python train.py --dataset="retinal OCT scans (Kermany 2017)" --crop_scale_min=1 --horizontal_flip=true --targets=["finding"] --num_classes=4 --arch="preact_resnet" --kernel_size=3 --avg_pool_shortcut=true --beta2=0.95 --eps=1e-08 --max_grad_norm=1.0 --epochs=81.9 --lr_schedule="cosine" --warmup_steps=520
Rows from block 4 of a small image embedding model, named by matrix and row number. Rows with one number belong to one channel. Each number is 128 + 32 x the weight over its row's rms, rounded and kept within 0 to 255. All counts start at 0. Numbers have three digits each.
After each channel's rows are labels from the 100 images, of 14976, where the channel reaches its highest value: "top examples" is what is common among them. Only what is clearly more common there than usual is listed. The data: retinal OCT scans (Kermany 2017). In brackets: how many of the 100, against the usual share in percent.
# convs0: first 3x3 conv (model.blocks.4.convs.0.weight, 128x128x3x3, each kernel summed), inputs 0-127
# convs1: second 3x3 conv (model.blocks.4.convs.1.weight, 128x128x3x3, transposed, each kernel summed), outputs 0-127

convs0.122:119091119124099185150134128147133066128128107140119134119102119179130152092146130137128106140117090145117136134140171208143126143128127133128098114097128131128128019055074146097083048094064136128161110158067109128128061180145111127139150149128120124128052149211172128099147133116114075145070101087133149163106058157155128071177151076134120151103125080118114112106158147108128152128106
convs1.122:178016146147132091139143197204128149071128096167085128128128152128154103115128189121076138128067087160038093128146170066133137113128120127133154149106132128155128119160079119119148117146128197092116128121148180159139148124180134107171157152096121128108118118095147127130147124090123136166120094102157145128137128138127124120155109118174102086116092182127191040116151128149122142051096
top examples: finding: choroidal neovascularization (88 vs 29.4)

convs0.55:084068087141180128081122152162120122104128141085119109046087123085086117148113128101121127103128101090141178119101076128123070138128128128115148128128128122099121072080144155086151137106102072128144075114128144097098128122097096190073138115103073214128092109114076113175083071116058107177112133128133122128108128090122113118075144144146139092148167123222134173166073092149124101129128
convs1.55:130118165128128128136128182124133104169128179128128125127190128141128115196098128089128177128000092152079119104128140106108110099128162128128173128143166108139128156128078116135148102128128143042147173136085191128128093057161142161128128156116184146128102128066154038174128122072162135128128098128128121105128128128143145138114128126181128166163095140147142128137142068225128142136128
top examples: finding: normal (88 vs 51.6)

convs0.3:064122118128154149105085101152185096097185111086097153059136092108067125113115089050130101103054022107094091136106118151116136150198168109102128135133104156103137011096117115150105106119104080128128121113096093075090102097095128128096132128170074136120134145126125117128107123111128096134096128119099113184110178099097095075140138161156134105108122114138113120128090157112115090121118
convs1.3:120128126097086121163110139124046128162080107083137073128128128128128108128076123147148120108120137136179128103153149119091104110042054082176098173121146033146107159128133131163128141110119128128106100153128072174166128072128128164143049060112163128142093068093128121128192133110149128130115128128133050064108073128135128107135132081089145169092117073150119128082128104108160128118144
top examples: finding: drusen (86 vs 7.4)

convs0.115:062107098143181119045123112159128122080123140081094121049068110105104117135109122087094111096123097075151152128101066128128102128128128128113156128111128128100125070071155143073128138067138069143140105092134135110100128124103076174073128128125040175128113110119080122144122095128061096146098137128111094128075128096109073109082117155154133057133143128183120158160071115136115108086136
convs1.115:122098159128138128153163191101128067172128188140144126128179145128128117189081149112147171128053115128068065081105128104101086115128121115128128128128159128128132121106052081128166057174111128009142181151086187128128096109128142149128099133158150128128147128100143086162128113128163150124152089113128128120140141128128129170110128128227128159160082159128144112114128135219121141128100
top examples: finding: normal (88 vs 51.6)

convs0.87:166159141162147128174116128138135128123128132118111156144159104129128164139130121133091132151151128118124057128144120128141178081128131146105111087069096132115159128122012112164142128145163123156120135138122141114113128153113135039153132128128128031114122160113120157133132164098136122080118066097157149128143147093121137113158084073152059151081110133063159000117117170158128115119056
convs1.87:040076053090104146128147123128128097135129144132135074074148144115134117128128128096159128145121136128202161128127127148128128125105156097134114089155099093117163146143122081108179156137058123195122105099108080077108123059128157128108106128158140128101061132170133119128084113128144174127255134142080114119128128121126128183149128077063123107155128100128042136110128082120128121121165
top examples: finding: normal (100 vs 51.6)

convs0.13:169145154136137108153128133069081114128119131124112145156204111159128154136147107128114142138160142128051063113162141084081153058061074128121135125095120078128122128135055145188136108150151157123124151134115135128128112143128156026155118128128158041128138128151156128128140157123168153098155095110128151088148135114112165143158089096114091137103040133059142023118128147128128128128094
convs1.13:093106055128086128128140114127138123128128142127128091063153131096128132128149101081139128129128137128128136128125109128128115084112180128122128030179114136113162143163065083126177143145076123153117073103121109058102127093116166128123111128160144128101042127136133115116087101144170180114237150127083152116143086128116139200161139057090128121155077116128091128078128081128128117121214
top examples: finding: normal (97 vs 51.6)

convs0.9:154148152139122128166128134100109110128128131124111153157191119154128148146141112128112138154165135128078069121162137107116156090102095142128141108088118098128146128128032134215141103149156152134121149143102131128128100144128153034145140128128185032128120128148148128139143156091175120091148075103128153110147138111114152139166077097112079157091051134057148002115128158138128128153065
convs1.9:081117078111097137128128117130128115128128142085128100070138108102134122128128104054147137141121126128186136128121113147128122069103163128122121040166119097115161150138071090125175128153061123163117089104127117059105138067119165128117116128161147128110039128166133128128094100137160190112246139131085132114142118116117136202159136072057128123133100103121071128116128080128128123122200
top examples: finding: normal (97 vs 51.6)

convs0.82:092111128104128158098075091117128119104173111069103147068132084112070097090054078094128140055037082096090095072123090128086119138139111091094121114136116128104181117128114130176118117103099090128123128105128137072093119074095110116102100199171124112113121170090128054121103127120166128109119140095067080153112077110109098123125124135128132140108104080115094090074079128109137096098132
convs1.82:139085128142036091168113174135083120161108117089168099128098112118128127151097114142155127071108144128161138135149139122038128114081125093162128158128168105158117166134137105197142151105128140085102076149130112157173144093128115165187073075091167172178144090127137103146138128103164105128125136132159128125120008138123135124138135116081135147110091101172128088036128111125205136122128
top examples: finding: drusen (78 vs 7.4)

convs0.62:071074079068139162100128122149172072098193105128092128128110137133128113128147128097097089141156112128154128195114136128153080134164147127112093128110098171128150106044097105128105100095104089229104101082099121120125090120128094114117128142128136128094111167089131118128113075113083096095128084121107119169086160128057077122128056050197093087126128123099074121101128135109100128095126
convs1.62:099128045110111087126107128128092128101137100098088151049128128085128128128111112083099115128123128128176128075090128128128108128128094099109128168128119088124137128100146133128094125062091108124113035116124093121109112128123128062103100128102111099112128120130116115128110100163128027120128098084097128120061110111102086023161113128123121098036222104090128082090128164098130128133151
top examples: finding: drusen (40 vs 7.4); finding: diabetic macular edema (32 vs 11.7)

convs0.0:156158071138128128151128150128138124123140154128128157128198128154128142161145128159093144157171128119128102128140122114143162128128168143100130121062108128117141128105048118167148124147145150136131071137105157126121112167120131024128143128128185044120107128154097157163126147072128096073099048108160142137157173117128128080171073090116061136078117141064155032105119159153128119151049
convs1.0:030128084059107163128128128128128122128141151101102108066135128115136089128128119089128128150128128128194161128128096128128119059128143068133109062154093110128139133147081115135175123145070119166095096093129093065128136076128159128083084136133141128084052128163128116128068097131128159100233128120047118120133128121123121191140132063091128125128119105124039091122134109128128134128152
top examples: finding: normal (100 vs 51.6)

convs0.68:128113128177128128145159144155153106047178142166091119128151173128119182148172179114045119201084111128119167128121160140179101162173201160116183142070111152128186128128093158152122128145145128128195132153108139138095098141128128128144172154165144128131118189167128084147157154058128086180095097140143172156140077134117118075128136123098106133121128191128143105088128152143118132189073
convs1.68:088093113067100080135156128184128128113064162145107098111146128103127076128105160128131164112054134117087114128114069110160090071095146094114123178136134107121137159175092073144132128177092112083098128045128108091107128147138140094083095110151152076128145087077087079128073080111148142092199128145089134128161114139112154173109106078121120139128104136098077037097125095142134142101111
top examples: finding: diabetic macular edema (100 vs 11.7)

convs0.91:115081128074113110120101090087090122132128094113142106098166101091109113082103112059125113049108117122106094045131128128103070060128077082101105081086093093123128108102098059142113114108105066215128130107125081108114127082107128105106108148099128102133139122115154085104069118099143114098112132132055098100123156150084153111110114097100111135115085107089085125138119072086099108138065
convs1.91:120060128143102118157108159125144114195128089099134126148119124137160144143106128179181119096047047152102110069089128107072081030140103122146147134121174129151137039111148087139121142122109139063156119144150123140140179096126127075124125159128098086151055149103128130091128116059141130111120133106154131105097133128129116105123153101094128138105079085092157053059148091124154136113128
top examples: finding: drusen (70 vs 7.4)

convs0.8:128105128125115111111125135083029095128089128123077147128174123198153142128125128101115145107088088179039090099146135116087095037060066120128123118131128068154110128119097139145099092128108103086142128152094118135141093173141137099116098039127128112128124106204163134128109112128192100142106118091112155058128115175159159116161152128103115113123080156092144108110179128128106158172110
convs1.8:135118142139080128198167169157105128128128141173118102128149150171143112128086161158128128192049102132085141118128157143128116107087115128122116044115163164135128116181000138085181108173110176140119114140120137110128128099158190141128093143128100079121086128167128077128143111122128162118190128147108092068145097152107128161085142078154128162111084143068128111099131103128128128169175
top examples: finding: choroidal neovascularization (96 vs 29.4)

convs0.102:136159134128088119153116128078080114094128128116086137128166102129128138133138082114094128132099128128060035128137128124092171038100083137124108076120099080128128128128029136150128095128144128128120128128108131128128117140123128053135128133128128017095133128110131100133128146166128128073103098085134138103128111117118128116137099087138116148075045140031135034092128180128117124146104
convs1.102:053101077107128159114159128135180063128128190123128118088118136106136128161128128118128140129128128128178119148128134128126128117128144103127128058148089162119173128128128095128235140143133123188128112105147128082110153031139129135102122128126167133128011128159110106139099112128153169128232151139090128128128105113109128164151128092107128097213115075140044149113128083128128150128151
top examples: finding: normal (90 vs 51.6)

convs0.84:142159128144142128092099083128134092044128108128104138137127117074104147085146128059077124174135166084140126128117110128137181134128120161089159120069071128072128153118121110168111055128119147128144120040092096083080078096099123113159145133168171136075128128125109129064062176110168128150128128023126156137119165112136135128143134124128120063122146107133099112145090191106099094092100
convs1.84:136121128142106108154110160163118099092103128099128097221143128128136143110112134169078128129101079143149127111162130132128104128107122101132105153111133127149106123145138140157128108128103161142110128170088120145150122060133134093166109103099121079124092097129126143113209121047111094146117019119155128128136081109165139109129116066063060142092085080075135028071134051111130131138076
top examples: finding: diabetic macular edema (93 vs 11.7)

convs0.86:058070092131179128083114143175128120103128142089123122040081112108098116148126135081119132089128094093178178119078113128136067153128144126119144136128128128114127077090152142093133128106119076128142077094123146119115128120094102193072140112110078229128088116118114109180094073128066115163120128128133132128109128107128106119082153151123138095149193108231139195147104107147112105111134
convs1.86:130118164128128150143128188128143107146117196128128111130167128128128117200097128101128188128000080139109117110128128116128121122128147128128165128128163101128128141128097106128163113135128143073149172140093193128128098068145133167128128163091176153139102128071143044170128128065141143116128103128128123112128128097141152136114142128197136161187116137166131140113128071247128128126128
top examples: finding: normal (85 vs 51.6)

convs0.72:101113128106181128128108141090065148128070146113128138128139111162146135143111116119128139042144124146128139061120092128084071080081037122159088137213127071148121107128161072145128162126119128150081143106168117110149167110125158140098105128047116140149136112113157121154090083194088141034119147160096130079137158157073139129120114114139148128146108093138133153160158078129128156093191
convs1.72:169076155119113141149128162110149097131111142128128061150082144121126105144066150165100126067085057134083096122185145128096133137137110061135077087117168158121108047130077100073158100151146137013119153133100131106121115096147104138119078148076109138154104122062125112136167123013125130076119121109121084116127128157082076144108114155128113152128124116139115121106130113136143141120095
top examples: finding: choroidal neovascularization (80 vs 29.4)