python train.py --arch="preact_resnet" --model="image embedding model" --dataset="retinal OCT scans (Kermany 2017)" --train_examples=24607 --image_size=96 --crop_scale_min=1 --horizontal_flip=true --color_jitter=0.1 --cutout=0.4 --targets=["finding"] --num_classes=4 --embedding_dim=192 --norm="batchnorm" --hidden_act="prelu" --depths=[3, 3, 3] --kernel_size=3 --stem="deep" --avg_pool_shortcut=true --widths=[64, 128, 256] --am_softmax_margin=0.3 --am_softmax_scale=30 --init="torch_default" --residual_init="none" --optimizer="adamw" --learning_rate=0.0034 --beta1=0.95 --beta2=0.95 --eps=1e-08 --max_grad_norm=1.0 --magnitude_pruning=0.7 --max_steps=10500 --batch_size=192 --epochs=81.9 --lr_schedule="cosine" --final_lr_fraction=0.1 --warmup_steps=520 --weight_decay=0.05
Rows from block 6, named by matrix and row number. Rows with one number belong to one channel. Each number is 128 + 32 x the weight over its row's rms, rounded and kept within 0 to 255. All counts start at 0. Numbers have three digits each. After the name is the row's rms in percent of the matrix's.
# convs0: first 3x3 conv, stride 2 (model.blocks.6.convs.0.weight, 256x128x3x3), inputs 105-119, a 3x3 kernel for each
# convs1: second 3x3 conv (model.blocks.6.convs.1.weight, 256x256x3x3, transposed), outputs 112-127, a 3x3 kernel for each
convs0.64 100:128128128128128128128128128069078065128128128171128171128128108081067087082071074128128128128128128128128128128128128163128128153128128194128128214128173188128144128128078128128092128096103173194128128128128165174128128087128128128128128128128189128200203153214198173228081066079128128128156128128128128128138185128193176128128128128128128112128128128128128128128128128176177128181128128173128128213128128
convs1.64 088:128128113128128128128128128053128070074128128081128128193196173128128128001128031128128128128128128128128128128128128128128128163171192099078093093128128128128159128128128128128097128128121128128128128128128228229216128171128068128128046128128128055128128128128128069054078109128128128128128128128189128150128128128128128128128128128128128128187184206128050030128128128128128128128128128178178128128128128128128128128128128190194201
convs0.65 102:128128170071128128057128177128128163199194187128128128128128128128128128128128128176172179173169200128128128095128082099064128128136158128128128128049029196128128128128128065055045128128128128128096128128059128128128190209217128128163128128128128070040128082029128128128091076077128128128128128128128128083128128128128128128128054059128128128128128128128128128128128128128128128060059035128128128128128128
convs1.65 081:128128177128128128128128181128128128128042128128128128128128086128128128160128128128128128128128128078076128128128186128128128128068128128128179128128128128128128128128157164175197128128173128128128128128166128128128128128188128128128128128128002030007168168185128128128173186245128128128128128162128128128128128128199204205128128177128128128128128128128128128128079128128084128057100086128128128203128183128163188128128128128128128
convs0.66 095:128128128202176202128189147128088128017000068169128128128128128128128128128128128182174128128128128128128128218128128201231214169186173128055128229128128222128128128189190163182128128128128128128128128128128178167128128167128182181168128128128128128128128128128128128128128128128128128128162128128128128128206128128128128128128128128085098107128128128062060088128030128159128128128128128128128128128128128
convs1.66 094:128128128128128128128128128128128128128128128128128128223200214128128128056128068178128128180081128200128128128128128128128128128128128066090069128128168065128128082128128043128107070128092194128128175128128172128128128128128070128161074128188128128128097090067084128059128128128128128128128128128128128128128128128128128128128128128128128181128128177128128057077128062082128100192161177128128128049053023198194205188190199171187195
convs0.67 090:128128128128128128128150128128083057128128128128128128128128128128128128128128128128128128080128128128128128128128128192128128160128128128128128171128128128128128128128128128128128052059128128128093128128052128128063128128128128128128128128128128128128128128128153128128128128084128128128168128128128152128128128088128192128058075066128128105128128128128128128128128128128128128128101128128082077128128128
convs1.67 087:128128128128128128128128128128128128067128128059128128128128128128128128076128071173103128128091128128128128128170188128128187175187221128128128128128171128128154128128128128128128098128128200128128194128128193175196128128128049128128089128128128093069117128128128128081128128128128128128128162128128128128128128128128128128128128128128128193171172190128128128099128128128128128128128128128128128065078062154153170153128159162185209
convs0.68 096:128128171128128179128128170128128128128128128099128095128128128128128128128128128128128065128128128128128128128028128128128165089104128048159128071180165128188166128128128128128177128128128128179128128156128128184128128128128128128128128128128084128128061128128128128128128128128037050069050082098128128128128128128128128128128128128128128128128128128128128128128128128128128128128168128128128128128128128
convs1.68 147:128128128128128128128128128170157128159154128161161128159146164128160128128170128128157128128128128128157199061095049063089057087128128053090084072106092079102128087078128077068128060057128128128120128128128128128128128165098128169128128179128128095128128086096128075093086128048096128068128165128128128128128128107128128128086109082093101067109128077069089128062080128028055117106128128128107076128128066070092066081091059102128128
convs0.69 101:128128128162170161128187157128128128060059072128128081171170170195199195128128128128128128128170165128128128128128128161214165128187172087071128128070128128128128170128180175200193175164190096049118128128128128128128128128128128128128128174174128128102128128079128128091128178175185187166128128128128128128128091128128128128128128128128128128128128128096110108128128128092106128128128128128128128128128128
convs1.69 098:128128128128128128128128128168172178128158165128162171128128202065128128039083053157048077181089101192093096128128128128128128128128128128095128128128128128102093128128128161173181128128128128108128128128128128128128128128128087128161067170207128089128058060043128128128128128128128128128128128128128128128128128128072074066128128128128128128128128128128128128128128128087068075128128180068085128099067029128128128128128128128128128
convs0.70 105:128085128128128163128128201128128128128145158128185183128166128128128128128128128100106083128069067128128121128075156072128128128128220128128128045128128128128128128189161174195160128178168128128180128128128128128128102090081128128128128128128128183128128128128128148128192128128128168128128128128170166184128128128128128128184189128167184180165172170166174178182185182128170173128128128128166128128154128
convs1.70 102:128128128128128128128128128128128078128128078128128128128128128128194128128128128128128128128128128128128128128119073128101072074082044128128128091097128128128128128095128128128128128128157128084128128093128128076128177161128128128128128128128093128077087091070128128128128128128097124080128128110128128070128128128188182173128076128128079086128090082180171179204170196128128128128065040128128069064128043128128105128128066110128068
convs0.71 102:128128071128128128128128128029049072176128128128128203128128128128084084090075081128105128103107111128128128128128128128128067128128128155128175156128158128128140068057090085075072128128128128199197128128128178204190128063068128128093128128128167172198204202251221198254128055072128054072128128128173151128128190128128128128128128128128128128128128128128128128128128128128128128160128128169128128223177203
convs1.71 106:100091084128128099128128128045067033083128064093128082183192162128128128017128041128128128128128128128128128128128128128128128148162177061053078097128128128128146180128128128128087128128128128128128128128128219219201128168128128128128067128128070064128128154128128128057075128128128128128128128128168128158128128128128128128128128128128128128183187195128128067128128128128128128128128128128128128128128089128128128128128128166173166
convs0.72 103:157070128212105164128085128072128128128128163128153147128128128128077078128128128128128128128128128128128128128041128186128128188128128128128192064154162128181206128128128095099098128128128128179128211196177128128128128061058128128089128128128128167188128128128098128128128128128026044068090070075128128128128128128128128128128128128128128128128128128128128128128128128128128149128183128071128128091128128
convs1.72 103:128128128128128128128128128128128097128186128196191128128128128128128128099128067128128066128128128128128128128128128100128128077128128128128128128128166128128154155170128128128128128128128128128128128128128128128128043194128050189128128199128128128128128167128167128128128211128128128128128128159128128128128128128186167174128128128128128128128128128068049128128128128050074128128075128128128128128128085128128128128128128085099083