{"arch": "preact_resnet", "model": "image embedding model", "dataset": "retinal OCT scans (Kermany 2017)", "train_examples": 24607, "image_size": 96, "crop_scale_min": 1, "horizontal_flip": true, "color_jitter": 0.1, "cutout": 0.4, "targets": ["finding"], "num_classes": 4, "embedding_dim": 192, "norm": "batchnorm", "activation": "prelu", "depths": [3, 3, 3], "kernel_size": 3, "stem": "deep", "avg_pool_shortcut": true, "widths": [64, 128, 256], "am_softmax_margin": 0.3, "am_softmax_scale": 30, "init": "torch_default", "residual_init": "none", "optimizer": "adamw", "lr": 0.0034, "beta1": 0.95, "beta2": 0.95, "eps": 1e-08, "grad_clip": 1.0, "magnitude_pruning": 0.7, "steps": 10500, "batch_size": 192, "epochs": 81.9, "lr_schedule": "cosine", "final_lr_fraction": 0.1, "warmup_steps": 520, "weight_decay": 0.05}
Rows from block 5 of a small image embedding model, named by matrix and row number. Rows with one number belong to one channel. Each number is 128 + 24 x the weight over its row's rms, rounded and kept within 0 to 255. All counts start at 0. Numbers have three digits each.
After each channel's rows are labels from the 100 images, of 14976, where the channel reaches its highest value: "responds to" is what is common among them. Only what is clearly more common there than usual is listed. The data: retinal OCT scans (Kermany 2017).
# convs0: first 3x3 conv (model.blocks.5.convs.0.weight, 128x128x3x3, each kernel summed), inputs 0-63
# convs1: second 3x3 conv (model.blocks.5.convs.1.weight, 128x128x3x3, transposed, each kernel summed), outputs 0-63

convs0.18:111066122121144128134131105105069138134078085128128083113078128150133102106112128128134086133107082163128135110128128105109096116075090126132125131146134070158103107125128134101091133099107128
convs1.18:161139147100155128146093137103136087123141130128128123145139131109130081133082128156128119133137087145108085102152142128150184128138128077128118115102141152143148118136101184113128076147133170
responds to: finding: choroidal neovascularization

convs0.103:128148128104135128135096128116137110162128122105164151128123094101104128128133104154162109135128128099095132140120094128111177109135124108115073085128162128110128163127067137134123040126086111
convs1.103:113080148151154121128094158150125106139120128116128149141118106116128106148131110138132129128118136137110111117109134118128113119128095092130128115128142133136121122122124128150128133142128138
responds to: finding: drusen

convs0.105:118140094130097140137066111087122128130149110071144164123125076103128143108126067145132102105155149123079058106142121149063128109147135107132128108145131128128153128086120116139105128108124133
convs1.105:134147144111080093154108155171109131166119132089156128139156099128128134138128125138176128121088117137096167130128146118112071082123123128169128158119206136145111128123165114154133163129108147
responds to: finding: drusen

convs0.101:181112144128106111121126167111075128117080152122104117166128125128128124143128105107113128125128091128130107128139164086111143120091118128128128131112128072128051082136128155105128125133150141
convs1.101:128094128159099101093134128138092123102065142137106143124159129123157141128155137143115149121119117137113135127119098090082084128084132165148163149149154103128128117128146113146128116125133128
responds to: finding: diabetic macular edema

convs0.75:128151157103128128100118128123191121134174112123152147128132110128098116119141116150121108137128136091128137157115086128124157145211171117110108109104137138093136150122125132145145106135128097
convs1.75:112128146135132128142090133144107125136099128097141144142114105128128132152115121169144118125124128128137115077118138117105104125120109092131127148140167126135125135112150123126114132105106148
responds to: finding: drusen

convs0.83:109128104133113145146109143114141145107184120103129128101095121113112119117112119133109087104128119107102084138151112156128142117173136128107135142143136148122162128065120128113096135106103128
convs1.83:148100149095091117140122135154144121166107128128138089128114122105128117134119132153188127107117124128035104104125129130128093095145120088155104152141200136135125121128117109095111148135130179
responds to: finding: drusen

convs0.39:114128122064116146086128125128173131118163128128133114128125128125128090128128128131102120120163138128123128128064088128128128140168145101124101128104128152105145125120118121128134140128102054
convs1.39:117128101128141119177128123136079128107119123090110162061138128076107127133128111152079113128110128113142146119125143122128128124101078125105128148133128079114125128108112132124109128099133132
responds to: finding: drusen

convs0.40:128110119133121128108185128128094075133121133177139128128142160169134115137131136138128143108168132135121119098140202128144128081094121140128151119097127081134121128124087135128140076127089116
convs1.40:132121127143104120135096173128074139174109128098169124143142103128127141125163098185162120131142159125114128125132116124070124113129121130134137113115150106128156161123132152128123147139153128
responds to: finding: diabetic macular edema

convs0.65:088119128081128150167128127077079157161118107128161107128099128172139102128104128137137112128107120156135128091146146162119083144111120131135058113140138113161114128132120140112117128098128104
convs1.65:169081128168137121172111163121145086128161128126128119154128138128152137128090145167128136144135128159092100128177163148136146128162118117154124133152144146163148115143125171128160116156124186
responds to: finding: drusen

convs0.82:124113094079148126107134128136142189105099111145116086086116135095128047128113142111103087184102117128123153139125128095142080171118110088128121132147136136128089144118134171096120161128128092
convs1.82:103112128116128193128100137128125091123123152124128131109142131123130118134060130121122086123095100137110117107103113154131121104118128096135101128134147133138154119105103126128133100104145128
responds to: finding: diabetic macular edema

convs0.22:079134120054145148098128116133149135127169128132133121128134128128124082125119128128138121129111129123098114141067109135128120128168161101124091128087137171124136123128125128128138136128092051
convs1.22:122128110139165121144128134134062128124090128110122159065152128085115132131124132142101128123110084108132178114119141090130086093073073128115128178128146064110118120117125128128125123111128140
responds to: finding: drusen

convs0.7:128100073134120128155101142107080113128095136093128145103128092054128142128129071156128150109159167104091103132154113128095145130091143134128158128171128101119124161127136095113128112140128143
convs1.7:156065153141118130145109140140139114127140112100117100128135091127129134119112121159130122133102128128073095102123147162091111075137111133136124128038156128128140147134119110121140125116125150
responds to: finding: diabetic macular edema

convs0.32:126107105136061070129111119106092093122066107120102128108158108128115133100141105119120120096128122128105094127134163071092130101079140123119143116128131085121128128104119163165093090115119142
convs1.32:116128128137073126087080139160128138126105149087128137128172059128128128108154119120128147135109132135128130150128111105055101129117135133120149139165135129150134147150164115164150147140098150
responds to: finding: diabetic macular edema

convs0.41:128108128146131111091165128128111063128098114153141128128128128128136128128137128123128128120119108138134123119106164108128128067095127139128168128096128091128128114128093141128128066118085116
convs1.41:128099139118111149132094171130111156159117147093156104137142089132114110128113081167179142148182137111129123105131102162088192117131127111137114102137128142129157142124108148117138152140109109
responds to: finding: choroidal neovascularization

convs0.16:145096158107135111122122128120114144100167128135046125138148136152117106117098143097094135120115128128106095128142148101128077137117172140128128128069112097128173133120124151177104096128151093
convs1.16:160077156134106110135128115097139136128135120111132073112145121145141096124088128103135121146096099149060120114132131168128094106128128128131128094158128131158152102162031139151114137163103140
responds to: finding: choroidal neovascularization

convs0.92:125092135116123128128126109056072122120113097128118111128113127128137089093112128128107102128107095149120117075142142124107093087100059124133068115128115080138122121131106140112102107108128132
convs1.92:150128138139167128131118128119128130128138096134128075128136134118128082085079146128122106132097060128077126128107138130142105134141128119147148149115158128134129059153129214122123128138131203
responds to: finding: choroidal neovascularization

convs0.57:116041128074142120128128120101107149128082118128126075130119128128133052128055128128128099128128117137131139128117135101103076112108102082128093110144128125137105115105128124094122140114128090
convs1.57:132117142119130128169121132119134079128128128144143124113136161128143128128091154184128106137136128145096061085128128128146103082106128104185091158144173092161141117136106135128135109121149128
responds to: finding: choroidal neovascularization

convs0.122:138097102128056112095101113088088116080072106114078128110135101128116128098128102113092114094128128115128090133117158116096128128078123134098139123128128092111120112113143128159106110101142132
convs1.122:140109142158056121111096137123123106109100145097128118128179062128144139118144120128128155109074094147120076136128128127053089123116141164123169139137128115150129128164134114128131136130111140
responds to: finding: diabetic macular edema

convs0.53:137114181120151071135130134094043135128081134134128110128081133164128126134096128128128135128095089158108097101139134047096121119080081126128115121132134083145112133150135136130127143130122126
convs1.53:153128136128122087122123139152101096116090128161128083128108135120137068146104144133128128108084025139075123132134132094160128128116128112128128140095145128137081090112110157091132065127157156
responds to: finding: choroidal neovascularization

convs0.114:114075128122128128123160085145122133128128085175128098097109149135153112078110154128128092148127087155134144128111142128138099143128121124132128162128135128140120078080140117098054163106123126
convs1.114:162170152091141157128120128124136121119166135128128133139128128122128103142096128128128123116128090128128115122152138150134255128139128089128090116124128128128135120133086158128128072128143128
responds to: finding: choroidal neovascularization

convs0.4:139133174128145153128128120151157107094179127134086128144107128138110128130143140112104128131113116118134094168125178150136128136165147136102102143125124151116151121120102180120128103106111112
convs1.4:107125110102124106128142128175108128128128128128128134119128132128118116128062139082128081128128133117141154054105131125142107044128075074128115152139128115126128152104133095122130142105114122
responds to: finding: diabetic macular edema

convs0.1:128090105134107109145146128094099123132090139146170146128120134079111128129128122140146157102164138111084113106147129128117127122112170138112154123169107115112126128087127095124126109146150128
convs1.1:136058158149128146144096160153130136133144116098134094128114095121138131139121114166137124148110158128074087109110126163096098101144120132142138133087157127128162160145153104121139174119112128
responds to: finding: drusen; finding: diabetic macular edema

convs0.60:128122128176128128153148128125111173149128128145157141132109138128128165128151135158130128203161128126102133114135097128131154110128115139138146095145113128130128171128114074148123099128141133
convs1.60:124115194131129102128090150126128135142102134112147124184119093122128101119092118167154120123114111134063095127125128108130105116116168117133134128137157122134135128117157140111124137141104134
responds to: finding: drusen

convs0.45:101077122128128117099132076163113108103164095145118128128120128121128121080145128083111110128119093128099128139099128127142104117150132128123139131076089149125106088103098121120103123115128091
convs1.45:101138110120143138098128128140107128084128128128114158074184128128102122147111120070085152128121082114137096092052088141128136060119075129111175132128106117116157128128128065136128128128122128
responds to: finding: diabetic macular edema

convs0.77:059128101081150146102130118128160116139161128145128140119146134122128109124107134136143128159147149124106125142098111135132128133152180105133084110102126161128164128123123128148133134124083060
convs1.77:121133123144160111186128149142063136128084128104128128103143128128129113132128144163105128128106118118121186103127133093135112086070112128115128186137166068122122128128124094128124135128128142
responds to: finding: drusen

convs0.118:128135131128147068068128120122085117064116128131074128119112120130139128128128114047107128083124116126103133133103113086124122122101118122128145124091102093124094101121123140124124124128132108
convs1.118:133128102128129131135123186118178141153141186127128128082134123128099128202126101136157164134122128115131125170122096133087145128190144131126132121134128193118133128128135108128193151149125125
responds to: finding: choroidal neovascularization

convs0.0:070155128066153150101128115128137125136129128110128128142128128125118115125128128119134128151119147128128114151086117149128150128146150090132087086095142138124157163142096105137128128128114063
convs1.0:128143120145145128128120146144092131114098128099118144128128128101095111143125135145086128128126128118159194103150150134139107098094065128107128176134141121118113112114135145128128103101136132
responds to: finding: drusen

convs0.90:120131142146169145128128126138171107083177109131090154121099128111121128134168137096092121152128128113154119171123156135137128201140186140108119137100102145111173128105090163137128120089116104
convs1.90:094120120097128094128159131183099135128120128128159120126128138143128101128080139128133093128128140128134152051112116119165112025108074104132117157128120117125125147128130073110130135113115117
responds to: finding: diabetic macular edema

convs0.107:127137120090142151128128114133160123128177128136123128128087140110128128128141144122121108115108105128134128157128158149138128130164133114114106136073110150128144119044112148128119112114128095
convs1.107:073140087099107119105122119165099128120146128121119128058128128118128105134078128094128100128128128128154164086088125128119127115128076099119133176128128091128134128107122113115120142062109118
responds to: finding: choroidal neovascularization

convs0.70:101141078077100133128114125111164134127201111116125134075128110123105085119089095115126085106116128116103107147135108132121134141209151095122124115136123164128141128108093116143124117100128092
convs1.70:139111143121122108143103154160072133181087140099164136143146108123121141148131120166173137096102114128136152118138140123113103048113062111144101156145170110143108117122145122133139139132117119
responds to: finding: drusen

convs0.42:098134088134128128155095138130128134128128128081128128093084078128128123128127047124128128104118087128105134139143140128072135133128133151121131102146128128121128098102128106075128128112147133
convs1.42:122039128151107103165128125142174056103128128134116108128155137111163128115119128158105128121119116135091128128128128122119069121128165156128122158110148128139128121128110106128128085104137136
responds to: finding: diabetic macular edema

convs0.115:088078122079128128133128115088055136128063095128128093116103128146132085115097128128128102136118093152128128113130128114122092116066101114132097128138128097142113110123134118110103134096128121
convs1.115:154107141150165117150117134114164089118133128128128119146141141117147080122054147157118120137139100153105074108144151128181139128139128099141079136146154140152128089145118169115138097136120174
responds to: finding: diabetic macular edema

convs0.110:128124110095135128101134119133165116126171128141117128128093142102128110128144146124117112128097099128139128155125152142141128128161128119114096141072110146128138116053123145128125113098128090
convs1.110:078153075099120118112115128166101128128152128101128132049128128111124103139088128093114098128128128128137152076088122123119124097127084106123128175128128094123135128097123108117121141065108111
responds to: finding: choroidal neovascularization

convs0.67:112072133115128128128128092103073133133096090128128089128089128164141102084101128128128082139102086171128128097128134128109097116080104119134128128141132080161118106107128138106093128094096128
convs1.67:183137162135154128142089128083128108128158130128128119147140128128130109129090128128128128134140093143109089118156151128159192128140128110134128128118139165148128116140114214128128066152136211
responds to: finding: choroidal neovascularization

convs0.79:146117158111128141106092128094099112101141124105099103128076106166131094128096106103104128138116115136144114079144133128074112090128090127133097103077113098128169158137120128123118102122104118
convs1.79:152132171137171103123111134164138095121128116137128098119133136158132092128139135109135128105093055136118112126120131157145143138110128154130140160135117137141117076133096176128120134124136153
responds to: finding: choroidal neovascularization